From a checkpoint of a small self-supervised image encoder: depths [3, 3, 3], 203450 training examples.
Rows from block 4, named by matrix and row number. Rows with one number belong to one channel. Each number is 50 + 10 x the weight over the matrix's rms, rounded and kept within 0 to 99. All counts start at 0.
# convs1: grouped (18 groups) 3x3 conv (model.blocks.4.convs.1.weight, 144x8x3x3), inputs within the group 0-7, a 3x3 kernel for each
# convs2: expand pointwise conv (model.blocks.4.convs.2.weight, 144x144x1x1, transposed), outputs 0-143
convs1.9:45 37 42 42 57 48 63 50 42 63 38 45 58 47 51 30 83 70 90 37 46 46 55 50 38 62 52 65 35 16 47 56 52 31 50 66 47 49 39 58 51 47 30 62 54 42 63 45 46 47 56 55 58 54 59 38 50 52 42 53 40 59 47 52 52 54 57 48 29 61 37 44
convs2.9:35 54 57 56 58 73 46 45 40 43 43 55 64 41 51 45 32 45 49 51 35 55 69 34 35 48 53 60 39 32 58 42 58 44 43 62 49 55 54 48 45 61 54 52 63 43 36 54 45 57 39 53 57 52 50 65 31 44 42 34 50 59 41 23 40 43 62 50 55 60 40 41 42 37 38 55 48 53 53 37 50 41 67 47 50 69 55 60 45 67 44 50 59 38 45 60 50 54 45 38 42 52 41 40 48 57 44 45 55 48 43 45 55 35 46 63 73 43 76 32 42 39 48 53 41 41 44 40 55 49 46 42 52 28 59 58 58 52 41 75 49 52 45 56
convs1.10:32 47 50 50 45 56 56 32 46 43 59 58 43 65 53 48 70 39 56 66 36 53 44 47 50 55 46 47 43 47 46 47 32 40 46 35 44 52 57 41 60 38 51 48 52 48 49 44 67 59 47 54 23 40 39 59 50 34 59 60 50 45 54 45 49 56 24 48 35 55 44 70
convs2.10:51 58 35 58 58 40 43 47 50 37 62 59 36 38 51 50 51 44 52 41 60 60 45 51 71 54 56 44 57 56 46 39 59 56 43 46 37 51 52 52 42 51 45 43 48 38 55 51 49 56 42 33 30 55 53 41 61 66 59 30 44 33 61 40 50 46 26 25 61 52 60 48 37 45 48 49 56 43 50 27 47 68 71 35 25 49 62 47 55 46 48 52 59 53 42 50 70 45 56 60 58 63 50 54 50 36 40 42 51 48 52 45 48 53 62 40 63 38 48 46 60 55 78 48 46 67 42 47 29 54 45 52 51 77 22 46 52 43 54 32 47 44 50 44
convs1.11:53 60 59 46 52 43 52 57 43 36 62 36 52 63 63 64 60 37 63 46 49 52 38 50 47 33 34 46 45 51 52 39 43 57 39 45 50 53 58 59 45 39 57 48 44 46 57 52 47 53 50 45 44 59 63 57 56 63 52 49 42 49 29 53 61 37 59 38 48 45 50 51
convs2.11:64 44 46 38 56 35 49 72 49 54 44 65 43 36 50 52 56 49 53 41 34 62 62 55 47 60 36 62 58 61 59 57 54 54 49 44 33 66 56 43 51 51 34 35 49 18 51 28 51 36 67 54 54 46 56 38 35 44 49 53 62 67 33 41 53 44 48 51 39 52 38 46 41 51 44 57 64 64 37 53 29 55 47 61 59 37 44 42 50 50 38 90 55 29 42 61 59 43 54 25 38 43 51 36 57 34 56 50 72 61 45 53 62 52 43 46 39 52 58 57 51 49 56 51 54 75 51 43 49 52 54 51 65 59 45 46 41 39 60 45 33 41 47 48
convs1.12:49 54 54 54 62 39 43 55 39 50 47 41 55 24 42 56 44 48 39 54 42 63 47 51 67 52 45 38 32 47 76 48 67 59 42 61 57 29 42 49 28 56 33 36 35 47 56 53 46 48 49 55 44 33 50 47 35 52 55 48 41 53 61 57 42 58 49 52 59 47 61 57
convs2.12:41 39 60 41 50 58 70 77 48 54 45 53 74 40 40 61 53 60 52 52 51 41 47 45 40 46 77 41 40 59 61 51 60 38 36 41 48 72 62 37 35 61 60 65 48 55 63 66 48 61 47 39 40 39 39 64 48 51 57 47 58 50 66 51 49 63 51 55 54 41 39 47 46 32 52 59 36 38 66 65 58 57 55 50 57 58 42 67 44 38 50 68 61 48 52 45 31 45 57 47 25 53 23 51 61 57 34 55 39 44 51 53 75 50 35 54 34 53 52 47 42 56 40 43 51 26 43 64 61 59 59 41 39 50 50 50 44 41 47 48 39 52 41 52
convs1.13:55 61 49 55 71 46 63 51 39 54 46 64 66 54 78 41 47 23 46 45 55 44 55 46 52 51 60 39 47 40 39 43 32 46 52 46 61 59 46 55 50 72 45 45 32 32 61 46 44 58 57 69 56 40 50 37 46 52 56 81 54 48 42 53 47 60 60 34 50 33 59 58
convs2.13:46 54 38 44 46 50 56 50 36 41 43 63 43 49 60 61 33 48 41 66 53 37 39 51 58 71 41 61 71 33 61 41 51 49 64 54 47 40 50 51 52 50 46 53 46 40 46 57 51 52 49 48 56 48 56 56 61 55 45 55 63 38 29 40 54 53 59 63 56 41 40 67 56 60 48 61 49 31 46 59 40 57 47 61 38 53 51 51 49 45 41 52 59 60 36 57 57 49 78 59 35 53 53 48 46 47 66 47 45 53 33 41 34 46 34 56 52 36 29 50 63 62 47 63 46 50 57 63 52 40 39 54 30 77 48 42 45 65 44 57 47 52 34 44
convs1.14:25 39 61 55 57 53 43 41 52 58 47 41 57 56 31 62 53 48 40 49 66 60 53 45 46 62 46 49 47 52 41 47 73 63 58 63 50 45 69 38 46 58 49 58 53 53 37 43 50 46 37 41 48 58 48 34 49 53 62 39 51 58 44 45 40 45 49 33 54 52 59 48
convs2.14:50 45 46 40 61 68 39 45 24 69 40 50 69 39 69 28 29 36 40 67 46 61 55 55 50 49 40 63 46 55 56 50 41 55 46 60 59 68 68 25 44 58 45 31 68 35 66 51 53 51 37 33 57 56 50 59 41 42 53 52 38 60 50 61 51 23 52 55 41 55 41 43 39 32 46 48 39 49 60 50 64 56 56 53 59 45 46 55 57 60 53 52 47 63 54 54 57 68 61 48 32 41 44 58 49 49 44 49 62 38 54 61 57 60 33 37 65 53 46 61 33 63 48 45 42 49 54 47 60 57 66 36 34 40 54 51 48 68 37 49 58 24 53 48
convs1.15:53 52 60 35 46 43 42 51 41 40 63 47 53 33 54 57 52 47 49 35 46 43 41 41 41 44 44 47 57 53 35 48 38 46 31 45 54 30 56 58 72 44 57 31 45 51 40 46 65 64 38 47 53 60 60 49 46 51 46 58 42 41 49 45 46 62 65 69 63 55 56 53
convs2.15:58 58 49 46 46 51 44 47 62 58 52 39 52 65 52 46 31 46 51 66 41 57 48 58 49 61 60 40 54 52 57 49 79 43 58 44 41 34 61 58 73 39 43 63 39 42 57 66 54 48 46 32 37 46 44 48 40 54 45 57 45 36 37 51 47 62 57 34 57 45 45 64 48 44 57 53 64 54 49 54 49 48 56 51 40 40 53 62 60 57 47 59 40 36 51 52 56 36 75 36 52 50 49 51 43 41 65 59 61 53 51 54 31 65 66 79 53 42 42 54 51 55 49 43 44 47 42 49 32 40 58 56 33 55 54 53 37 59 73 39 52 38 47 57
convs1.16:49 55 48 56 56 70 47 53 52 55 49 56 60 42 48 51 55 54 52 56 48 57 40 47 53 59 56 50 53 36 42 52 55 42 48 60 48 50 48 47 42 51 33 34 52 52 48 55 31 23 56 50 46 62 45 48 49 59 57 52 49 50 45 47 50 44 63 73 52 56 72 37
convs2.16:62 59 63 50 52 60 45 39 39 57 52 38 58 63 38 36 49 54 38 65 46 41 56 49 59 45 53 34 41 67 43 37 49 44 60 53 63 49 47 63 64 44 52 51 52 39 35 62 39 55 49 44 48 55 50 52 56 62 63 64 59 48 52 49 44 58 43 61 45 52 50 63 57 44 52 44 33 29 61 41 44 51 45 60 42 40 53 52 57 46 55 46 54 71 49 52 67 57 43 45 45 52 48 49 54 52 51 38 59 54 51 40 46 65 48 40 35 44 58 44 62 54 42 50 45 45 57 54 58 51 54 45 49 53 56 60 62 66 53 57 46 50 71 45
convs1.17:54 58 46 52 52 46 36 44 51 58 39 52 58 48 43 30 45 58 45 57 57 41 40 47 55 38 37 47 49 60 53 47 72 56 48 53 49 49 66 54 39 54 50 71 56 51 54 37 75 59 63 45 48 49 40 63 35 46 48 56 48 48 36 52 44 36 43 54 64 57 57 45
convs2.17:48 50 48 35 67 45 44 59 42 40 60 41 56 28 39 61 68 36 56 55 51 63 51 69 62 64 61 71 54 45 43 36 54 37 39 72 35 48 41 54 60 49 48 39 43 54 39 62 48 52 57 23 70 44 38 59 55 36 51 49 54 48 52 56 55 43 60 43 34 36 31 42 57 40 54 65 35 61 53 35 49 56 37 63 42 47 36 53 48 45 39 58 52 52 32 57 52 53 46 41 55 49 55 58 50 55 54 54 57 45 48 47 48 30 43 39 55 52 59 43 49 61 41 52 50 47 44 51 60 67 47 42 53 39 47 56 61 57 35 30 41 58 50 38
convs1.18:48 50 43 44 59 44 41 55 50 34 52 50 54 55 45 51 47 48 53 50 52 54 28 29 42 40 40 51 52 37 50 50 67 54 47 47 60 46 41 56 49 50 40 46 35 50 53 43 55 39 51 36 47 71 46 48 47 65 49 60 32 62 58 49 51 50 42 69 66 56 64 61
convs2.18:53 28 52 55 59 40 52 42 40 47 59 39 45 57 42 56 49 41 55 59 45 36 37 62 57 26 48 53 60 66 47 40 66 48 51 48 69 46 26 63 54 44 41 49 33 65 50 44 41 64 49 53 53 58 65 60 55 54 58 52 47 53 52 44 47 75 67 55 62 48 29 26 54 59 60 48 67 65 42 51 64 45 45 56 56 58 41 57 58 56 59 53 47 66 47 49 46 59 56 47 59 47 43 55 48 57 64 58 36 66 49 53 77 38 53 35 46 60 44 44 33 56 69 42 33 50 54 58 60 60 48 68 47 33 61 58 43 49 43 64 35 50 68 50
convs1.19:55 56 57 54 65 52 55 53 54 36 39 56 65 56 51 49 55 57 51 46 45 37 41 62 57 46 54 55 46 49 58 57 75 41 54 42 52 54 53 64 54 37 52 52 36 33 56 46 47 53 55 53 54 45 55 55 49 54 59 52 40 49 45 48 63 54 53 37 46 60 36 50
convs2.19:48 28 53 57 50 60 43 41 51 53 51 48 55 47 62 53 52 66 38 43 36 48 40 45 47 39 50 72 55 52 39 58 35 56 62 39 45 51 59 31 46 43 49 45 36 52 65 54 63 48 56 60 54 47 59 46 51 41 60 52 61 38 41 45 56 36 37 41 56 55 46 31 39 44 54 55 57 64 55 64 47 38 54 57 49 53 40 45 61 63 65 49 41 41 55 29 43 67 47 28 56 54 56 44 59 52 51 37 27 59 47 48 62 48 45 54 58 38 49 39 62 53 44 57 44 48 54 59 55 52 52 48 46 55 44 48 52 40 61 49 56 36 35 37
convs1.20:42 60 51 54 31 42 47 50 55 51 47 51 63 64 36 42 47 59 56 61 37 36 63 43 57 51 31 36 48 21 57 33 62 47 55 43 38 54 68 43 62 29 60 53 61 59 57 58 45 48 53 52 39 57 41 57 46 42 53 52 62 46 55 41 11 81 56 67 27 49 61 31
convs2.20:39 49 66 53 54 43 65 52 41 43 38 55 42 59 52 43 51 46 61 41 47 49 71 44 35 53 49 61 36 38 51 48 51 59 40 60 43 41 51 41 54 52 59 45 57 48 51 52 49 32 41 41 48 53 40 50 42 44 59 67 57 63 36 47 48 45 46 54 62 40 36 35 54 65 29 50 47 31 60 49 51 57 66 42 63 60 46 58 57 33 52 38 54 76 52 55 56 43 40 34 48 38 54 49 40 53 58 44 61 49 50 33 36 49 57 64 57 48 67 48 38 52 59 66 44 48 39 45 60 40 40 55 53 39 42 57 54 57 57 64 53 46 40 45
convs1.21:41 32 39 55 30 54 48 51 61 40 42 44 62 66 44 43 50 45 46 48 54 48 50 56 54 49 52 44 46 47 39 69 60 42 62 48 59 68 50 42 51 52 56 45 24 47 50 50 61 63 41 32 41 71 52 63 47 44 67 46 52 50 53 55 57 65 48 38 44 38 49 52
convs2.21:42 56 33 36 58 63 46 34 59 54 38 40 57 49 22 33 45 58 66 52 44 25 42 55 42 62 56 45 41 50 63 47 50 36 44 36 64 38 51 43 50 59 42 56 46 65 42 47 52 57 68 55 59 43 30 46 60 43 40 52 53 48 42 54 48 62 62 74 29 48 50 64 45 55 41 50 43 59 30 31 49 66 66 40 54 34 43 48 49 56 65 42 49 55 43 53 18 44 28 33 59 58 56 38 27 63 58 55 50 60 41 57 34 56 39 62 45 64 54 65 46 43 53 35 58 49 57 37 40 50 34 49 59 59 68 48 55 49 29 54 55 35 66 46
convs1.22:47 35 47 58 51 52 51 64 72 51 33 44 45 74 52 58 45 51 50 54 48 55 62 45 61 47 62 61 58 46 48 80 36 44 50 59 48 44 37 49 69 54 45 59 51 56 60 51 54 49 57 49 55 47 45 48 51 58 50 37 35 44 50 39 37 43 46 73 47 52 38 43
convs2.22:54 54 46 48 45 41 39 31 54 41 48 29 38 40 58 55 60 35 43 36 61 64 55 24 59 54 44 59 47 36 55 54 44 49 39 51 48 48 54 59 67 40 55 53 62 43 46 87 51 46 45 43 57 64 62 49 50 37 41 47 42 35 60 37 48 55 53 61 60 38 45 77 52 59 59 51 59 42 55 49 44 22 55 54 61 45 57 65 43 47 47 61 56 56 58 45 53 54 38 58 61 59 39 69 42 68 46 42 62 54 48 38 53 73 65 59 47 38 33 50 62 61 40 44 41 28 40 52 37 69 42 38 61 44 55 61 49 41 65 40 70 51 66 38
convs1.23:56 47 42 47 52 58 50 52 49 59 37 40 46 65 72 52 40 60 54 50 55 30 30 32 41 42 58 50 42 53 51 35 35 58 29 43 46 38 34 56 49 35 47 46 54 52 63 51 42 32 49 49 44 45 53 59 50 38 45 33 27 60 53 48 47 39 42 32 26 60 67 56
convs2.23:60 43 51 41 54 41 73 53 63 57 58 59 55 38 76 47 41 34 39 60 45 45 69 65 52 42 52 50 57 45 61 85 40 39 59 59 76 40 38 56 37 46 48 42 58 45 52 46 55 47 40 65 60 47 62 53 62 44 63 57 43 53 55 31 44 51 52 50 34 35 38 52 53 51 44 42 44 28 54 40 64 50 52 44 47 50 62 37 41 54 49 57 41 57 60 59 46 64 48 55 38 46 32 56 45 34 68 40 65 39 46 58 55 52 43 40 60 53 66 57 51 50 52 49 53 54 76 50 41 40 46 50 40 40 48 65 51 45 63 50 55 46 44 60
convs1.24:48 67 48 69 40 52 54 49 49 49 49 51 50 50 40 53 41 47 50 63 54 57 52 43 60 41 56 45 41 53 31 56 53 46 62 64 35 55 52 20 52 71 54 59 56 54 49 32 50 36 43 50 55 43 67 55 57 45 56 56 49 54 54 43 49 45 47 42 42 57 54 71
convs2.24:41 72 48 51 42 51 50 49 50 23 37 50 52 62 33 41 34 38 59 56 51 39 48 49 49 62 54 50 42 67 45 45 56 64 53 54 51 59 56 52 50 51 39 27 45 41 49 53 34 44 46 55 56 39 42 38 66 52 52 45 51 34 48 71 46 39 51 63 56 45 63 57 46 64 44 50 64 56 43 59 54 44 69 49 28 52 57 47 39 40 54 50 40 55 52 65 45 38 56 39 50 73 62 58 47 69 39 55 45 38 55 36 63 70 51 49 45 44 31 41 52 36 38 48 51 44 47 49 48 67 55 38 52 71 47 34 54 57 43 51 52 47 35 33
convs1.25:38 57 43 72 54 38 59 57 46 63 24 51 48 47 43 64 41 47 54 53 55 51 47 58 50 54 52 52 47 39 69 23 17 63 45 45 54 69 49 62 52 27 48 42 54 56 38 43 40 43 35 41 37 42 45 63 52 45 49 44 45 56 43 37 50 48 32 43 53 61 54 51
convs2.25:64 65 57 54 41 67 36 61 50 32 44 62 61 56 49 45 42 60 57 60 59 48 38 27 46 57 47 22 53 52 52 42 36 42 35 41 54 65 42 52 36 46 42 57 57 68 61 52 32 57 52 37 35 37 43 37 55 53 52 53 47 40 46 50 48 45 58 51 51 32 55 41 38 48 42 48 31 58 51 41 40 54 51 41 38 49 38 38 58 49 43 32 47 40 62 37 48 45 38 51 43 57 54 42 38 63 58 65 50 51 68 56 41 47 43 44 35 54 49 46 50 44 46 35 44 35 55 50 50 54 54 75 50 67 35 53 55 51 31 41 37 84 55 35
convs1.26:48 45 52 59 48 53 43 53 52 53 48 57 67 49 42 53 65 60 60 56 36 52 42 36 42 44 50 48 47 53 51 56 52 46 56 64 51 38 56 61 57 52 59 44 46 53 55 57 60 52 50 58 54 45 51 49 45 62 34 38 47 60 55 26 44 71 49 52 51 52 44 45
convs2.26:51 59 40 61 61 42 47 48 63 49 43 45 60 46 58 33 52 31 61 42 50 36 67 53 43 62 35 38 47 62 39 66 43 36 63 56 50 47 49 41 69 37 32 39 45 49 46 56 39 46 36 48 52 39 55 56 62 42 64 38 47 50 33 73 37 65 39 66 59 42 35 41 67 47 47 63 34 51 49 45 56 57 59 44 49 55 53 59 43 43 36 45 59 58 31 41 45 30 26 63 32 54 49 55 41 67 41 41 58 51 50 48 67 48 32 38 49 59 49 57 43 36 62 41 54 37 48 49 53 45 53 48 51 55 65 43 46 43 50 58 45 76 37 69
convs1.27:34 43 49 60 51 62 50 55 48 38 37 53 51 42 51 52 50 43 44 45 38 39 46 49 48 60 40 51 50 35 32 82 57 48 37 24 51 36 42 37 69 45 52 44 45 46 54 42 63 48 51 59 62 60 52 44 57 48 50 50 50 49 50 46 58 60 61 37 57 48 66 54
convs2.27:51 55 37 31 51 22 41 55 68 50 57 57 31 63 40 50 46 75 62 61 62 43 82 72 54 38 51 45 47 60 45 54 49 65 69 55 25 50 55 70 66 54 54 43 45 52 47 54 61 51 80 51 53 61 41 66 56 59 44 48 41 61 47 47 37 56 43 70 34 67 52 51 43 46 36 50 66 57 49 45 56 39 81 56 86 48 56 44 40 51 53 55 71 56 51 54 51 48 54 43 51 58 49 63 45 48 54 60 61 58 56 53 55 51 58 54 37 69 65 59 53 62 48 58 67 71 45 59 36 42 59 36 42 37 55 52 45 64 49 38 49 45 47 52
convs1.28:50 47 57 50 61 53 62 46 38 53 50 48 50 58 57 54 45 60 51 50 54 59 46 46 47 39 48 45 47 44 39 40 71 39 45 57 42 56 33 35 32 68 44 54 60 60 34 51 57 39 68 48 60 67 61 56 53 67 43 37 45 49 43 57 41 66 37 38 52 45 60 51
convs2.28:67 59 40 43 44 53 39 56 41 54 51 52 57 49 38 50 60 68 53 54 56 82 63 46 63 35 52 36 48 76 62 56 46 65 48 65 49 66 58 44 53 45 60 46 56 11 46 39 43 40 40 74 58 44 43 47 28 54 57 53 49 36 48 46 26 59 33 54 58 52 54 50 45 57 64 56 55 56 72 44 68 44 46 49 47 64 46 59 48 54 37 51 59 39 69 45 66 40 57 51 49 55 33 50 61 50 39 35 53 42 56 65 58 58 37 58 57 43 44 64 44 37 59 45 46 54 31 32 40 41 46 56 56 37 41 57 55 58 52 59 49 57 41 44
convs1.29:34 58 50 43 40 47 44 52 52 39 36 40 61 45 43 44 42 37 51 49 45 58 51 41 53 52 53 35 50 58 40 23 78 47 54 41 67 79 51 38 33 78 51 57 48 51 64 47 54 51 51 34 39 49 64 45 53 63 45 39 50 40 53 47 37 60 47 33 42 59 43 60
convs2.29:56 52 48 45 54 33 54 46 49 47 53 55 46 53 52 42 54 62 46 62 51 61 58 39 48 67 39 49 54 59 49 52 44 57 53 53 42 57 58 33 56 45 51 49 54 28 51 58 33 53 65 47 53 58 49 57 52 49 52 62 56 58 45 52 58 44 50 46 45 49 52 39 34 56 49 52 55 40 61 24 45 46 54 38 60 40 44 52 54 46 39 60 59 37 72 53 48 56 45 43 54 50 52 58 56 52 28 57 51 54 52 54 57 49 60 67 41 66 49 53 55 50 43 51 46 47 44 42 62 64 53 53 58 60 61 57 45 54 53 45 44 46 51 52
convs1.30:51 71 55 58 38 47 51 65 54 49 40 45 34 32 54 54 59 59 61 52 58 53 55 43 64 31 44 54 40 52 46 58 53 56 48 55 45 41 48 50 68 32 36 42 50 41 37 56 58 58 58 46 40 55 48 60 62 69 65 46 69 51 50 61 53 53 39 46 40 55 70 61
convs2.30:51 37 48 29 39 39 46 43 55 52 37 48 52 45 35 37 53 48 56 50 37 47 61 22 45 56 44 56 40 35 57 50 62 48 60 61 41 48 31 55 52 65 49 59 56 33 50 56 27 38 53 43 31 49 30 50 56 44 47 61 56 24 50 50 36 46 30 54 42 37 45 56 59 33 51 65 62 64 46 72 47 49 52 42 48 59 37 58 51 62 56 44 57 63 51 55 50 30 45 62 40 40 56 48 43 37 49 44 38 52 46 45 43 37 45 63 54 40 38 45 62 47 39 50 39 37 42 38 66 55 52 47 55 44 55 51 31 39 57 35 48 41 41 43
convs1.31:57 54 43 51 50 46 47 41 51 48 48 34 52 67 45 48 71 51 41 50 52 60 78 48 61 59 53 42 46 49 47 59 51 44 51 57 46 51 44 44 36 54 56 57 48 49 41 48 59 47 55 49 36 50 51 37 31 58 53 56 40 42 51 64 45 59 31 56 39 43 51 59
convs2.31:56 45 73 44 52 51 63 40 59 49 57 58 57 38 62 45 36 44 38 52 47 52 45 57 46 52 48 29 43 47 46 49 60 48 44 57 59 24 50 56 55 61 62 80 33 46 44 64 67 65 58 33 61 64 47 51 38 43 77 57 65 47 46 66 46 58 41 56 47 52 43 68 55 44 47 43 58 43 54 57 42 31 45 55 40 48 45 47 51 48 61 49 42 49 71 49 63 49 50 42 58 56 55 51 47 57 51 50 48 54 42 66 55 65 56 50 54 38 62 62 59 44 57 48 45 48 54 59 46 57 56 49 54 53 39 36 47 45 59 47 53 46 48 66
convs1.32:56 49 31 56 42 44 48 37 55 36 60 43 63 55 64 66 44 58 47 38 46 48 41 44 60 46 48 60 46 49 52 52 46 56 38 55 48 59 60 44 68 52 46 56 50 60 43 52 43 65 48 31 52 52 43 38 46 55 45 55 40 38 43 60 42 49 37 47 57 43 63 52
convs2.32:48 52 59 60 42 54 64 52 44 32 61 37 37 59 44 45 37 48 67 49 46 51 57 37 59 52 54 50 51 49 40 48 39 47 49 50 72 38 36 57 52 53 52 46 67 66 57 59 81 40 48 42 42 45 59 43 40 53 62 60 50 61 46 31 44 50 36 42 53 47 47 52 54 50 52 57 36 59 55 35 63 58 55 45 60 59 57 59 62 59 43 45 48 46 47 65 33 48 65 54 67 52 55 43 64 60 62 48 54 61 45 55 50 53 69 47 56 52 54 47 66 52 55 66 43 45 56 56 58 54 45 42 50 55 53 53 50 33 73 45 45 43 59 44
convs1.33:46 62 54 56 48 62 54 61 47 53 56 52 56 44 38 54 44 50 59 66 43 63 43 48 73 50 38 45 49 48 22 49 64 40 47 49 61 41 67 54 36 46 58 44 52 47 40 55 47 42 52 50 45 66 44 56 49 44 52 58 43 55 54 51 56 43 61 55 32 47 38 34
convs2.33:39 43 69 54 47 47 70 54 56 49 61 48 50 60 60 48 67 46 40 46 55 47 39 56 48 41 34 62 59 52 37 41 58 38 46 46 46 63 41 45 49 73 57 65 49 39 47 31 62 39 26 60 47 48 58 49 50 60 61 42 62 68 33 36 55 49 50 54 51 59 67 56 53 56 44 53 47 53 43 43 60 62 45 37 67 48 62 56 40 44 41 48 43 59 65 45 62 39 53 53 66 75 58 34 56 57 58 38 46 45 52 56 43 47 60 52 60 47 55 55 42 44 23 64 58 51 36 34 47 66 49 29 55 40 41 52 47 65 47 75 49 54 58 47
convs1.34:49 51 40 46 77 50 61 58 35 37 31 52 51 33 70 49 27 50 54 39 51 58 54 44 52 52 44 56 24 50 63 41 55 58 34 41 49 55 57 58 53 50 52 46 72 48 69 46 55 55 47 63 67 60 49 55 45 54 42 39 56 43 42 54 30 62 44 35 70 57 39 66
convs2.34:57 39 44 44 56 57 50 37 62 47 51 30 65 57 49 62 42 65 51 34 54 61 57 47 35 54 54 45 41 62 64 52 52 54 43 41 43 50 45 65 41 57 58 37 61 47 68 63 38 40 54 39 46 57 51 48 52 35 50 48 38 56 57 33 52 50 50 57 69 45 74 63 38 54 65 48 53 57 35 23 35 54 56 48 46 33 51 40 44 44 41 62 41 43 41 45 60 40 66 40 58 50 61 40 58 74 38 47 58 43 54 32 55 45 36 40 61 54 46 56 62 69 44 48 30 35 50 52 59 32 73 58 62 58 40 37 47 71 64 53 35 50 56 39
convs1.35:65 38 59 56 49 61 70 53 60 54 47 38 36 54 44 37 48 41 60 37 55 65 61 46 22 52 63 41 54 59 56 43 67 55 49 47 59 63 55 24 41 60 44 54 53 44 40 58 51 48 44 44 52 59 48 59 38 43 75 27 50 51 36 39 45 42 34 51 61 57 65 44
convs2.35:23 44 73 55 44 45 45 56 64 53 40 58 43 54 50 47 57 48 61 61 64 61 69 52 49 48 35 23 62 68 46 71 37 45 49 36 44 47 26 53 43 59 39 68 55 43 35 50 27 56 71 44 55 59 61 50 55 40 57 57 60 50 47 55 37 51 45 56 55 60 56 44 50 58 57 49 38 46 45 57 56 52 45 46 45 54 51 47 44 54 55 63 51 63 60 35 50 40 43 32 65 63 46 44 56 43 50 37 50 47 36 58 40 54 42 35 58 45 61 53 46 49 59 60 52 54 44 50 61 44 49 63 54 55 52 31 49 61 46 60 62 59 56 64
convs1.36:40 53 49 65 48 53 75 50 60 47 48 38 39 64 58 51 48 59 62 52 59 70 30 48 53 45 56 42 48 61 58 41 43 42 44 50 57 53 49 49 42 69 60 51 53 43 61 46 44 40 35 43 52 48 59 49 50 35 49 63 65 49 42 68 32 65 44 72 47 48 56 39
convs2.36:40 38 40 50 55 52 65 35 58 60 41 29 47 33 58 57 44 35 48 41 65 24 70 63 52 60 41 62 31 45 46 57 44 52 46 50 47 56 53 45 55 44 47 48 39 54 51 46 40 56 48 60 69 37 55 55 47 52 78 60 49 52 44 54 30 43 49 57 56 65 40 41 43 38 43 51 60 44 62 67 53 37 66 61 44 47 49 41 38 52 47 55 49 46 54 34 43 38 39 36 58 50 46 45 65 58 47 51 51 45 51 36 41 51 46 26 56 40 48 39 36 44 62 39 74 45 43 54 51 58 43 47 54 37 63 72 43 47 43 46 39 33 50 47
convs1.37:51 47 41 64 61 60 53 52 48 53 49 49 50 40 63 53 57 43 63 44 55 43 57 60 53 61 52 41 42 56 52 69 42 39 41 56 55 39 38 36 46 54 49 62 61 55 50 46 38 35 60 54 59 55 41 39 80 87 35 47 38 51 41 47 46 49 35 41 45 38 51 39
convs2.37:46 40 44 53 50 51 66 29 63 53 33 47 45 58 58 63 67 50 56 41 58 59 31 59 53 53 60 39 57 44 73 55 72 51 49 57 40 49 49 47 56 50 38 51 52 47 55 45 57 43 34 58 50 42 51 51 50 49 65 63 50 47 60 54 47 54 68 70 53 50 67 39 49 43 52 53 63 47 26 45 42 32 43 33 49 36 31 73 43 61 61 42 31 57 39 59 49 22 53 39 41 51 59 51 37 59 38 27 37 56 54 45 51 49 54 56 51 47 34 54 75 67 50 39 57 34 49 30 47 44 54 39 36 52 53 39 54 52 57 29 58 52 46 40
convs1.38:63 55 45 39 44 56 56 45 53 47 58 54 57 54 50 58 58 54 45 54 50 57 59 55 37 51 46 58 47 62 44 45 60 54 52 41 45 39 56 44 51 46 64 47 45 36 54 44 40 46 51 44 60 74 51 56 47 49 44 59 48 63 62 63 54 47 51 45 58 65 59 58
convs2.38:52 50 48 43 67 49 48 64 58 49 56 72 50 51 40 59 61 40 71 54 44 53 35 48 50 34 42 43 58 35 36 51 40 60 38 66 54 39 50 43 48 42 52 43 61 53 31 50 66 59 45 33 60 55 33 52 49 40 54 51 37 41 40 67 54 48 47 58 39 44 35 61 50 44 32 39 40 27 70 69 58 38 47 51 48 45 60 28 60 74 56 43 50 40 46 42 46 47 55 52 65 51 37 49 44 52 54 54 43 58 40 35 50 52 42 35 51 60 54 39 51 51 47 47 44 56 57 44 41 58 37 58 46 51 58 41 43 45 53 31 52 39 41 39
convs1.39:52 50 54 41 55 58 53 60 48 41 56 58 74 51 37 54 24 46 34 42 57 47 33 47 39 58 34 68 47 49 47 33 50 54 50 51 55 54 51 43 41 42 58 73 41 39 36 65 56 36 58 40 46 63 56 57 33 56 33 34 57 30 46 41 44 55 44 60 54 42 54 71
convs2.39:44 67 44 39 49 48 52 53 54 46 31 58 61 37 51 45 51 35 66 44 51 47 55 55 61 43 72 56 54 47 55 63 36 71 47 55 51 54 50 49 44 56 51 60 48 59 43 58 35 68 53 51 61 59 42 71 65 49 59 44 40 40 67 53 51 54 50 44 43 60 59 49 61 31 49 58 65 65 57 38 51 51 41 37 64 50 60 52 49 41 57 61 50 45 66 66 38 55 56 50 45 57 28 42 49 53 27 40 58 62 55 45 55 59 57 47 44 35 49 54 40 48 57 31 54 58 41 37 63 40 51 61 55 59 60 55 54 65 32 55 59 36 64 58
convs1.40:34 58 49 52 37 54 49 41 55 54 46 58 56 44 27 31 44 54 63 30 54 63 59 24 49 53 59 40 21 82 51 67 40 56 83 33 58 53 30 43 65 52 31 47 79 48 34 39 47 48 58 49 48 39 56 49 43 53 37 51 61 55 39 52 73 16 51 65 45 47 27 78
convs2.40:44 69 56 47 61 48 43 43 44 37 37 48 52 42 47 50 55 49 46 66 32 59 66 33 43 56 43 63 45 43 40 44 43 43 48 51 54 56 40 40 54 52 49 52 46 42 58 47 59 42 56 39 50 44 50 52 47 61 46 46 47 47 49 32 33 48 46 39 57 68 61 35 55 33 59 59 54 52 47 47 57 57 70 43 43 52 57 61 57 42 29 54 42 54 56 62 46 41 52 42 51 44 51 30 52 52 57 38 49 30 54 49 57 36 58 49 41 47 61 48 48 46 45 49 61 44 43 50 59 70 49 40 47 56 37 47 56 49 52 60 37 50 57 51